Rows from block 2 of the audio encoder of a small contrastive audio-text model, named by matrix and row number. Rows with one number belong to one neuron. Each number is 200 + 20 x the weight over its row's rms, rounded and kept within 0 to 999. All counts start at 0. After the name is the row's rms in percent of the matrix's.
Before each neuron's rows are labels from the 100 clips, of 14976, where the neuron reaches its highest value: "strongest on" is what is common among them. Only what is clearly more common there than usual is listed. The data: read English sentences (LibriTTS-R).
# fc1: MLP up (encoder.blocks.2.mlp.fc1.weight, 768x128), inputs 0-127
# fc2: MLP down (encoder.blocks.2.mlp.fc2.weight, 128x768, transposed), outputs 0-127

strongest on: the word "but"
fc1.360,103,201,203,243,208,191,189,202,225,158,216,185,187,156,261,209,199,157,205,177,208,214,196,213,194,241,181,173,202,215,198,212,191,202,187,211,202,191,188,211,213,229,195,228,148,191,179,221,202,244,187,193,237,196,205,217,190,227,181,197,230,193,205,188,159,193,199,209,161,209,217,226,190,194,195,198,220,187,189,211,202,211,182,211,206,192,186,202,199,202,214,212,196,199,206,207,258,211,188,194,233,171,219,162,186,188,194,180,223,229,173,193,200,205,207,205,183,169,185,227,193,197,166,213,184,205,207,185,228
fc2.360,093,226,206,151,181,170,231,211,191,204,178,195,189,203,168,218,212,192,223,242,198,180,223,184,199,169,214,221,187,190,192,220,236,166,208,219,168,194,187,182,183,214,208,168,238,170,216,213,205,181,229,172,163,204,165,222,214,178,201,197,223,189,209,196,216,229,200,174,228,211,204,191,217,170,218,158,193,224,175,198,182,175,237,178,207,233,194,212,222,195,234,189,209,197,233,237,175,210,212,209,195,219,210,199,192,184,226,214,206,208,205,188,173,188,174,190,205,204,206,180,195,228,210,198,180,207,192,208,191

strongest on: the word "i"
fc1.242,104,219,194,207,217,252,203,244,171,206,234,198,184,171,207,227,184,196,175,176,188,208,232,200,205,192,206,185,200,202,190,176,198,198,211,180,256,220,207,187,189,192,205,193,231,237,236,203,173,203,179,176,188,200,184,205,196,183,193,185,182,212,215,226,163,212,192,205,199,218,197,227,235,200,185,183,174,208,195,174,225,219,201,217,153,230,206,183,203,189,182,204,187,218,230,207,182,215,189,212,193,190,217,160,177,211,210,186,184,203,198,183,226,184,223,214,252,204,192,208,185,164,204,224,160,199,193,172,195
fc2.242,096,215,174,190,250,178,195,232,173,184,189,208,218,252,197,203,157,205,219,198,189,193,194,196,187,197,169,175,209,205,192,227,166,226,211,210,211,176,233,195,187,183,209,215,186,206,206,196,219,174,226,208,169,189,212,203,207,220,186,214,220,219,226,197,197,217,185,204,192,233,230,176,144,195,172,188,183,193,230,186,171,193,184,187,209,170,212,175,218,171,182,183,186,191,160,215,215,191,221,187,203,209,197,204,235,196,198,223,214,235,218,182,196,197,204,193,205,191,211,155,215,222,184,174,213,204,226,233,213

strongest on: the word "not"
fc1.111,089,190,219,233,229,191,231,195,177,176,236,208,210,193,219,217,155,213,207,215,165,212,206,167,193,194,177,166,190,204,180,203,172,204,183,156,174,208,212,184,226,190,241,214,209,230,187,187,199,178,218,192,150,185,188,175,190,165,201,208,200,209,217,194,191,201,176,189,193,194,221,200,182,191,196,186,179,237,181,208,241,188,208,175,183,202,213,219,187,206,205,245,206,206,233,212,194,205,169,223,230,187,174,170,225,198,231,221,216,211,222,208,190,218,207,226,216,195,198,205,232,162,216,202,219,213,205,207,204
fc2.111,072,216,203,169,186,177,187,228,222,213,159,198,205,173,227,199,221,200,186,201,213,214,211,228,225,211,212,171,196,210,205,213,202,213,202,221,196,198,189,226,207,193,206,186,173,207,199,192,196,217,203,180,205,222,205,216,205,251,174,243,166,219,198,218,190,205,211,217,228,208,191,205,254,171,178,209,194,157,216,204,141,210,156,219,213,215,195,175,189,190,195,198,174,198,219,169,199,181,199,200,176,191,219,229,188,188,182,214,194,192,194,185,253,204,216,170,198,216,190,176,185,201,190,197,174,203,202,172,152

strongest on: the word "this"
fc1.261,120,214,193,234,197,182,214,239,206,235,218,225,177,183,199,196,188,186,187,195,206,198,213,168,203,185,178,220,215,217,163,243,183,192,180,189,202,205,202,224,166,199,178,198,197,187,183,219,192,196,174,192,191,182,182,212,229,203,159,230,238,194,181,211,162,205,177,220,190,188,190,175,206,206,208,184,162,193,180,215,198,219,229,223,200,252,206,181,165,190,202,198,191,201,170,178,209,200,217,205,210,217,222,179,206,215,265,196,203,222,178,188,167,182,176,241,216,221,221,194,222,192,189,188,177,205,204,205,211
fc2.261,119,202,178,211,201,198,225,179,171,194,193,212,212,198,194,158,164,170,180,174,195,220,174,235,175,183,195,134,195,233,182,208,164,209,194,216,167,196,224,195,213,200,223,212,183,199,190,195,184,185,215,223,222,192,186,202,216,189,203,218,201,187,201,218,207,200,223,228,210,195,192,233,155,165,163,218,206,199,193,208,175,225,197,205,179,205,220,193,250,178,173,214,177,204,194,198,198,225,207,238,212,203,172,190,203,212,213,220,180,229,168,232,230,186,198,205,186,222,205,178,208,223,193,209,194,217,218,229,211

strongest on: the word "he"
fc1.559,095,179,195,201,211,191,196,166,201,235,210,172,197,195,197,227,187,184,177,224,207,216,215,207,208,179,184,167,250,204,198,209,190,178,203,232,236,221,178,207,173,212,190,232,229,207,198,202,195,182,194,181,223,195,183,181,221,194,219,236,200,205,223,204,193,185,214,240,173,208,202,227,209,195,224,200,191,206,181,184,218,162,199,197,203,201,210,244,176,202,172,178,230,206,223,200,185,260,170,185,184,197,239,200,228,192,166,213,184,185,214,197,204,195,193,178,180,212,180,204,169,213,212,207,153,192,173,228,186
fc2.559,115,211,205,224,193,187,215,202,196,188,203,258,211,208,221,171,205,203,230,169,201,204,170,180,213,212,205,211,223,194,208,225,204,161,182,178,199,182,194,222,190,210,186,187,193,206,190,253,186,174,187,176,177,186,213,240,169,209,201,183,238,208,215,206,218,218,191,171,224,153,202,171,206,191,205,218,183,198,206,170,194,209,167,194,200,198,238,189,200,173,217,215,204,202,196,182,207,182,224,206,198,188,176,221,203,201,184,222,182,204,212,209,169,220,192,242,162,156,232,189,236,207,191,217,230,188,180,182,214

strongest on: the word "he"; the word "his"
fc1.433,103,161,208,196,196,209,201,191,228,227,217,199,208,214,225,172,218,175,178,185,211,186,212,202,232,143,173,215,197,235,206,199,168,178,211,169,205,201,204,192,190,204,202,202,202,185,177,230,186,173,218,192,221,213,186,205,206,197,210,215,206,214,265,216,208,206,234,193,196,200,183,198,179,199,217,180,218,241,223,185,181,219,187,192,179,198,198,167,218,202,198,242,192,219,179,194,176,190,168,225,194,189,193,207,166,189,194,207,177,180,195,221,210,207,237,249,214,198,161,204,177,200,230,210,184,179,192,206,163
fc2.433,146,203,217,197,207,172,185,166,195,180,185,225,195,227,192,203,166,216,271,180,187,212,211,164,183,229,205,211,205,164,184,213,206,190,224,202,172,194,206,196,197,216,220,194,195,210,191,239,177,229,190,183,150,189,213,196,213,213,171,216,201,183,199,175,226,176,192,196,228,203,189,216,210,187,168,231,178,219,222,212,183,211,194,183,200,204,208,227,176,172,231,181,221,206,237,201,187,211,206,200,183,229,187,217,229,196,206,195,217,213,222,192,193,195,172,174,174,186,254,208,203,220,182,173,170,214,192,195,202

strongest on: the word "and"
fc1.505,093,185,209,196,178,208,206,201,218,176,207,209,196,193,205,196,197,214,170,242,185,218,240,228,233,207,201,215,205,186,231,217,198,199,178,196,243,202,229,200,195,208,234,219,198,157,177,182,142,220,186,193,230,186,185,217,192,201,175,199,210,201,249,204,175,218,219,194,213,164,208,218,212,198,200,181,206,200,193,202,185,203,182,156,222,178,220,209,193,171,152,213,183,211,195,181,195,197,211,209,179,167,209,197,175,202,228,196,162,228,208,218,198,204,193,221,191,171,202,183,198,215,182,165,196,230,173,165,202
fc2.505,082,204,216,207,218,184,178,207,187,216,189,204,195,189,187,196,215,185,227,190,182,160,205,199,188,192,196,167,206,192,198,182,211,185,231,155,189,171,181,207,199,209,205,194,236,222,253,201,245,167,238,185,153,206,207,205,202,183,179,220,179,210,172,215,206,197,191,222,200,211,154,226,216,192,204,231,187,203,224,217,219,204,237,193,196,198,172,213,175,178,192,175,233,225,197,227,216,184,193,221,193,233,202,207,223,225,173,205,197,216,188,159,203,189,208,217,235,195,194,210,167,193,166,200,203,174,222,202,185

strongest on: the word "i"
fc1.329,101,234,233,197,203,177,199,210,209,150,216,233,208,193,192,211,227,214,174,191,186,191,209,212,183,207,171,166,206,180,188,210,196,201,227,210,206,199,184,223,230,177,215,215,214,165,188,160,170,232,236,195,178,233,178,207,221,189,194,205,209,203,180,221,192,217,174,166,209,244,209,234,226,216,189,185,185,205,187,211,223,183,193,198,203,195,195,225,184,168,180,232,185,248,174,217,185,189,234,210,221,193,209,191,229,147,219,205,195,194,183,175,200,214,180,217,223,200,207,200,200,206,202,183,195,182,228,197,213
fc2.329,078,208,194,215,218,177,217,193,206,211,196,193,194,186,183,188,157,176,144,229,238,245,208,202,194,170,207,208,182,175,195,220,184,233,191,202,195,202,198,176,203,210,229,199,188,218,222,232,208,212,214,212,188,178,222,164,208,203,190,214,206,227,206,183,207,231,186,216,214,169,211,196,163,199,190,184,198,201,182,204,244,183,178,207,205,182,200,226,186,183,195,189,217,187,197,229,250,205,156,168,169,213,219,191,211,218,178,187,176,196,177,203,203,242,228,165,209,191,190,228,178,187,188,188,193,234,215,200,193

strongest on: the word "and"
fc1.332,097,219,209,215,217,201,195,197,244,211,183,189,174,213,170,200,172,185,155,212,174,197,186,217,195,219,176,180,209,217,234,192,202,206,238,205,189,226,182,217,176,208,223,184,237,186,171,186,202,193,195,207,216,189,204,203,230,178,176,217,197,218,221,205,173,199,182,223,224,249,228,221,222,222,157,193,232,193,192,232,222,191,184,209,202,175,206,166,202,177,199,235,212,235,202,181,210,209,213,177,169,177,192,190,147,208,205,193,204,175,188,197,184,212,190,206,203,217,208,222,202,206,198,248,200,223,188,199,182
fc2.332,089,219,208,173,220,163,228,187,228,246,212,199,194,189,210,178,252,242,157,193,223,261,168,204,184,210,171,220,195,228,182,199,193,185,210,200,210,180,220,203,167,184,160,207,177,205,209,210,210,208,175,189,191,201,200,201,241,172,217,218,198,222,173,199,223,233,193,189,214,195,196,168,199,157,223,171,192,211,197,225,218,210,204,199,192,195,173,179,195,220,206,168,193,195,191,238,197,196,199,200,200,217,213,204,221,202,202,187,181,199,197,215,191,217,191,196,210,207,240,193,168,204,218,204,194,187,181,171,182

strongest on: text has "but"
fc1.49,101,221,190,206,190,196,174,232,219,182,157,186,189,237,213,194,204,170,185,197,195,202,225,231,179,211,187,159,227,207,208,205,235,193,213,202,197,193,182,185,205,194,205,188,227,174,195,207,160,193,195,184,196,203,213,200,203,213,202,219,194,178,230,208,211,190,217,216,199,190,220,246,191,212,212,204,245,215,213,210,222,203,173,195,224,224,183,193,195,148,164,231,175,237,220,195,214,197,210,183,208,178,190,221,163,177,226,197,220,182,216,192,146,213,222,208,206,171,208,218,156,177,186,224,218,212,210,213,201
fc2.49,069,205,226,200,191,229,192,205,184,167,185,216,225,182,209,221,205,245,208,236,186,191,167,188,152,197,200,215,184,194,191,195,218,225,181,174,180,207,211,167,188,219,226,172,175,244,228,180,220,136,224,196,207,219,203,184,179,227,237,205,190,191,231,202,215,202,205,208,183,211,196,181,217,188,193,157,189,159,197,209,236,187,217,185,212,193,195,218,162,235,222,195,220,197,199,205,219,210,202,179,192,219,189,198,195,215,183,216,210,206,203,194,196,219,194,226,190,186,170,199,170,173,195,193,178,174,218,196,186

strongest on: the word "the"
fc1.310,122,190,209,230,188,198,154,235,209,242,157,190,216,225,190,176,174,205,200,190,206,212,220,178,223,186,209,207,200,210,222,207,154,198,178,188,240,210,188,207,193,184,173,169,201,205,184,199,198,177,178,195,171,215,174,207,233,209,188,216,223,188,232,214,189,182,163,238,210,200,194,217,238,164,207,191,204,192,167,205,226,201,240,224,213,213,179,180,203,208,193,196,197,193,177,230,179,174,214,223,235,211,232,191,173,204,208,177,173,192,187,173,204,180,174,203,223,203,213,197,203,201,205,163,192,216,185,215,200
fc2.310,094,169,221,181,190,228,195,176,184,185,212,209,189,202,197,190,216,157,170,193,250,171,181,232,208,206,206,176,177,189,184,199,224,192,233,241,199,180,206,148,204,218,202,193,216,167,221,200,203,216,220,215,189,191,194,226,198,199,204,197,191,213,206,217,227,194,213,224,158,199,199,201,179,197,156,218,216,209,216,171,164,208,215,181,204,210,213,228,200,169,203,250,174,217,219,182,208,220,182,197,154,192,193,180,236,200,225,196,218,194,205,216,210,219,206,209,197,212,228,176,210,211,162,206,190,173,204,188,213

strongest on: the word "he"
fc1.549,104,203,197,224,165,199,205,218,191,193,165,187,215,208,212,229,175,215,194,205,230,232,211,229,211,227,200,194,174,206,202,204,177,205,207,197,217,236,234,188,216,211,193,161,190,189,221,214,167,198,232,189,164,212,177,170,206,219,224,227,210,231,190,217,192,216,208,199,189,223,203,192,259,220,206,181,204,187,187,181,194,207,244,202,184,218,198,161,178,192,185,211,203,206,196,214,196,209,201,198,215,169,168,178,181,206,168,192,182,200,213,167,175,187,205,204,191,240,156,200,216,231,228,192,160,191,174,211,202
fc2.549,081,221,203,190,233,196,209,188,207,194,193,208,162,207,199,209,215,167,189,208,202,210,177,196,178,237,190,204,232,194,192,214,213,166,210,218,199,196,172,212,199,185,199,192,194,216,202,221,229,168,194,198,196,229,238,256,227,162,211,211,203,144,216,229,220,173,168,176,192,174,238,167,173,171,196,199,205,218,215,210,246,227,172,177,216,187,207,218,196,203,195,202,199,199,204,194,188,187,214,192,189,198,232,213,231,168,213,207,213,198,189,221,195,204,191,240,197,186,230,183,210,178,184,174,225,167,208,210,204

strongest on: the word "but"
fc1.447,096,235,219,223,172,184,230,190,201,248,216,178,158,196,196,174,204,169,207,195,207,220,217,191,196,178,212,191,208,220,204,220,197,195,182,193,218,166,202,228,210,202,195,168,153,203,203,205,167,236,199,186,185,193,175,189,199,195,221,190,223,207,196,217,184,205,207,191,183,211,206,242,206,181,224,190,205,204,224,197,223,213,169,171,236,159,234,189,239,167,162,223,228,234,201,167,162,170,224,210,200,180,194,218,209,186,225,230,215,190,192,184,181,180,194,209,182,200,207,196,184,202,204,195,210,211,206,197,191
fc2.447,079,190,197,201,220,207,165,199,196,206,200,218,210,173,179,199,208,197,182,199,182,176,214,226,185,237,186,232,192,195,150,197,211,168,230,206,215,214,200,197,176,207,211,227,230,209,217,208,236,162,247,171,195,201,203,188,195,180,198,201,189,167,220,203,250,189,178,219,211,187,194,193,173,207,211,221,211,176,215,207,148,187,228,230,195,230,183,235,152,222,203,181,192,206,182,217,208,223,179,221,213,215,230,198,174,220,186,202,197,224,213,184,189,207,208,184,216,227,181,193,224,191,166,202,189,189,202,187,224

strongest on: the word "was"
fc1.315,104,187,202,216,219,178,227,200,196,179,190,215,233,187,229,235,206,194,196,201,191,213,225,218,206,184,185,211,220,201,199,209,205,194,190,207,190,238,192,192,212,204,195,212,192,201,168,212,224,179,206,190,218,181,163,219,177,198,174,235,201,231,208,190,168,169,192,191,235,237,174,234,174,224,203,205,188,221,226,171,213,233,202,196,194,209,157,178,195,163,217,223,230,220,221,193,237,178,222,191,203,218,214,204,194,191,161,180,199,163,188,202,176,181,197,184,157,204,155,204,195,199,177,233,206,203,222,206,179
fc2.315,073,199,175,199,168,207,206,201,233,212,233,183,217,217,165,160,199,223,210,197,219,182,198,168,191,188,187,207,177,181,164,226,195,192,180,194,197,213,218,218,209,209,235,178,235,195,208,195,161,214,248,217,190,181,225,176,227,196,186,166,221,198,219,193,188,225,205,181,215,195,169,179,185,189,227,174,237,175,173,200,212,187,234,179,189,176,203,197,224,222,205,195,210,180,182,234,196,187,192,173,206,187,222,207,170,185,223,206,190,214,201,215,204,198,173,208,221,162,175,236,226,190,209,214,196,200,237,214,197

strongest on: voice: female
fc1.68,096,207,189,235,186,200,188,169,231,230,200,167,223,204,199,228,186,224,197,178,222,198,214,177,201,193,178,194,229,199,211,240,185,202,185,183,242,184,207,186,214,219,229,219,153,206,196,199,220,197,180,192,203,235,179,190,178,177,144,225,154,212,224,181,187,222,193,187,207,215,190,204,191,235,207,239,200,222,170,214,189,206,180,186,213,193,230,188,202,174,195,205,176,196,203,196,217,178,170,198,192,209,187,173,210,167,211,206,223,211,189,225,190,201,221,234,215,203,166,213,173,190,217,213,175,181,206,175,219
fc2.68,155,238,215,172,207,172,215,204,184,158,204,235,194,189,203,205,195,190,176,212,175,206,162,242,211,216,226,215,171,190,214,226,195,187,247,196,188,216,173,186,224,164,213,210,221,169,197,226,174,229,197,192,219,186,210,238,195,193,185,202,217,180,204,198,207,204,201,204,214,186,194,216,188,190,198,185,196,218,206,188,208,165,220,178,178,182,204,205,190,193,185,249,207,225,226,197,200,224,242,190,196,219,206,208,201,182,196,209,178,237,208,189,164,211,195,190,172,150,171,214,218,202,195,214,207,218,162,186,233

strongest on: the word "but"
fc1.85,104,174,181,189,196,207,198,230,211,164,189,208,183,224,235,204,177,154,222,216,178,213,220,189,178,190,163,166,193,222,168,205,188,220,218,194,213,178,229,193,206,221,200,197,190,217,199,198,202,243,196,199,170,172,207,167,184,209,227,194,235,204,187,207,188,197,223,193,188,191,196,216,217,209,196,199,245,239,217,213,203,229,205,201,198,221,195,212,166,198,214,214,235,220,213,194,210,201,184,206,188,172,182,155,211,176,211,232,234,186,195,179,190,213,226,216,171,186,200,190,223,212,200,231,195,181,189,155,166
fc2.85,090,256,190,217,156,228,163,168,180,198,194,236,192,188,209,207,206,183,245,227,204,152,181,223,198,178,191,188,227,165,233,201,216,169,188,198,204,194,173,233,183,141,195,200,205,163,211,233,193,198,197,178,210,216,175,209,192,204,203,220,209,214,213,189,222,200,205,193,208,192,193,216,180,171,205,216,164,220,191,203,182,166,204,208,223,217,209,188,205,200,221,201,185,216,200,196,196,228,214,209,216,219,217,181,189,220,223,197,201,216,235,195,184,215,198,201,164,201,207,190,162,198,190,189,202,181,223,229,190

strongest on: the word "not"
fc1.646,110,214,207,210,212,222,216,220,171,194,171,193,199,205,217,214,223,178,187,202,197,193,211,223,194,199,237,220,146,215,205,167,182,189,229,204,222,221,245,219,168,238,195,239,203,206,187,190,173,232,229,206,169,204,205,203,196,218,194,221,203,186,203,190,185,179,189,209,205,229,218,203,185,222,154,205,198,202,212,189,168,232,198,198,201,186,237,220,195,181,206,205,166,229,202,218,190,213,140,195,189,192,166,200,171,190,199,222,186,184,165,199,181,195,209,179,171,195,218,204,231,173,196,195,199,213,199,201,236
fc2.646,097,212,244,212,194,190,162,174,184,231,234,232,210,214,204,206,145,192,191,191,210,199,219,188,214,185,188,218,248,177,200,211,233,236,225,196,217,181,173,182,213,146,221,191,251,198,170,202,208,189,227,204,233,202,185,211,196,203,198,203,194,204,186,210,180,214,185,196,216,198,186,185,176,228,222,225,186,192,179,174,217,193,147,191,194,187,203,169,216,199,196,195,204,177,194,205,180,183,217,206,187,213,210,212,198,239,218,197,219,202,220,199,232,208,211,193,222,206,165,181,180,202,168,204,187,177,207,195,194

strongest on: the word "she"
fc1.475,105,163,209,246,207,202,164,225,258,231,185,223,187,186,164,217,198,185,222,222,223,180,200,225,201,197,199,205,203,209,214,181,203,202,223,209,207,198,227,211,200,218,177,217,176,210,194,205,223,206,191,202,182,200,188,196,202,219,164,207,204,203,173,194,196,169,214,202,179,179,206,180,166,236,200,159,204,198,212,224,220,227,196,202,199,161,205,198,197,174,211,211,231,215,178,212,185,194,189,199,191,149,237,229,211,186,187,197,168,182,194,201,195,218,213,209,204,213,201,150,191,163,206,220,196,228,195,245,214
fc2.475,113,210,208,180,158,198,188,149,185,183,177,188,199,193,213,209,192,190,199,158,178,237,178,186,182,212,205,190,196,221,219,193,180,211,229,186,198,177,183,209,232,204,230,207,215,213,203,262,188,227,238,183,224,207,202,220,223,197,225,211,200,215,223,184,215,197,199,197,192,195,216,194,193,197,194,204,187,171,197,157,224,206,207,208,192,188,209,204,194,227,151,201,207,182,224,192,170,220,226,186,209,207,194,208,208,209,218,212,207,173,210,181,212,189,194,212,188,167,222,237,222,216,198,213,174,185,156,143,179

strongest on: the word "not"
fc1.551,100,210,174,177,215,226,176,193,167,208,221,212,184,234,185,189,207,205,208,208,197,175,216,223,209,164,204,200,203,213,191,212,188,168,202,186,181,169,235,207,171,189,201,197,168,191,209,214,174,203,199,203,184,210,174,154,182,212,188,244,229,252,195,216,204,178,190,211,208,189,225,199,224,198,135,204,198,201,211,186,194,215,176,194,230,188,215,198,218,144,196,183,211,204,252,205,186,214,206,178,194,216,196,163,206,191,216,225,202,233,207,185,213,210,178,198,209,168,192,199,204,209,203,184,221,200,189,210,235
fc2.551,105,194,238,231,199,227,213,197,214,179,245,214,211,206,204,201,188,195,199,208,221,230,190,171,209,195,203,178,206,224,193,198,220,244,203,235,218,219,210,180,219,160,198,195,205,212,190,191,209,175,225,167,188,184,167,205,215,203,198,200,219,192,186,189,189,155,205,176,209,212,179,208,165,222,211,201,227,204,174,191,171,162,205,175,188,190,200,203,227,212,201,205,166,209,206,198,193,193,203,209,162,166,207,222,185,200,208,239,189,217,212,218,230,192,227,180,221,174,184,225,219,152,169,172,188,193,223,160,186

strongest on: the word "not"
fc1.734,093,184,236,211,159,189,189,218,191,194,199,200,186,203,167,216,239,186,189,223,198,205,198,179,229,187,159,206,185,222,208,192,166,160,216,191,170,201,242,185,170,213,186,201,198,227,197,180,203,185,212,204,155,212,234,198,192,205,163,219,187,203,226,212,197,212,207,208,165,222,213,212,173,206,190,215,231,199,216,204,228,186,205,206,200,215,208,202,220,229,201,235,177,183,211,198,190,223,214,218,204,188,212,135,159,213,222,231,214,198,182,210,163,200,189,189,232,204,195,238,202,198,198,210,197,176,179,212,205
fc2.734,093,205,209,187,196,188,202,200,220,237,205,195,166,211,218,206,208,204,214,170,230,208,198,200,194,214,219,179,191,194,244,215,209,224,176,244,197,213,207,222,180,192,201,176,225,181,248,201,192,192,151,195,194,250,186,175,178,169,226,215,218,216,181,216,174,211,206,196,236,189,184,228,207,202,175,193,203,218,182,208,174,211,169,229,212,212,210,206,193,165,210,190,165,226,192,175,194,195,171,192,185,186,201,228,205,201,204,220,192,173,217,191,221,196,210,214,160,171,215,187,180,174,175,189,164,235,207,176,210

strongest on: the word "not"
fc1.460,112,205,220,182,232,230,170,207,173,190,230,188,205,191,189,231,201,198,190,221,205,206,180,221,190,185,195,212,181,219,208,193,179,207,210,191,219,213,220,203,205,229,175,166,160,192,218,200,136,180,216,202,173,229,190,161,211,186,202,215,222,210,237,188,171,210,232,222,178,172,204,204,174,202,196,171,212,220,180,189,214,200,224,218,180,210,174,190,187,213,201,220,217,202,209,231,198,204,177,183,190,228,221,133,215,215,213,194,170,187,199,205,174,206,213,207,236,210,189,228,174,214,208,212,179,183,207,212,222
fc2.460,091,211,197,241,171,150,240,200,230,203,169,229,219,197,189,211,212,149,187,174,202,199,215,201,167,216,176,186,231,210,230,203,206,220,175,199,205,190,212,185,204,180,211,216,215,212,168,207,213,233,231,196,156,188,226,221,195,215,201,203,198,210,176,197,185,199,169,186,187,199,175,188,184,199,211,222,221,182,219,197,227,230,164,180,205,197,222,204,175,191,183,192,186,184,177,193,218,189,230,219,236,165,203,214,223,176,200,181,198,229,208,183,201,207,211,201,195,211,206,201,183,159,221,185,223,215,227,169,188

strongest on: the word "not"
fc1.357,093,216,183,217,214,199,220,174,183,251,185,207,201,220,187,228,179,233,222,210,200,190,204,182,206,209,178,232,188,233,221,177,186,201,202,201,193,187,218,208,181,170,208,220,202,219,178,208,179,199,195,203,177,203,167,220,213,232,199,198,219,201,208,193,162,217,194,226,199,198,182,219,197,197,171,217,184,175,198,208,200,242,193,182,190,181,210,203,184,202,213,214,149,222,243,195,183,202,195,196,260,219,199,230,165,213,189,220,208,197,211,171,173,164,198,185,194,182,201,208,191,207,183,142,217,223,209,163,195
fc2.357,069,198,203,193,254,232,160,214,213,177,192,220,168,176,214,190,189,189,213,190,196,176,199,254,194,198,195,172,242,200,168,213,216,174,208,166,189,215,169,199,196,194,193,215,203,178,181,198,215,235,187,199,199,215,254,177,182,205,197,211,187,207,203,227,214,209,176,212,202,191,211,217,206,203,214,167,206,190,174,181,211,189,196,193,210,254,181,216,214,183,198,185,217,196,170,206,194,203,228,261,158,189,209,184,201,205,214,190,209,179,210,218,191,215,219,196,222,203,206,176,193,238,193,219,196,162,196,207,203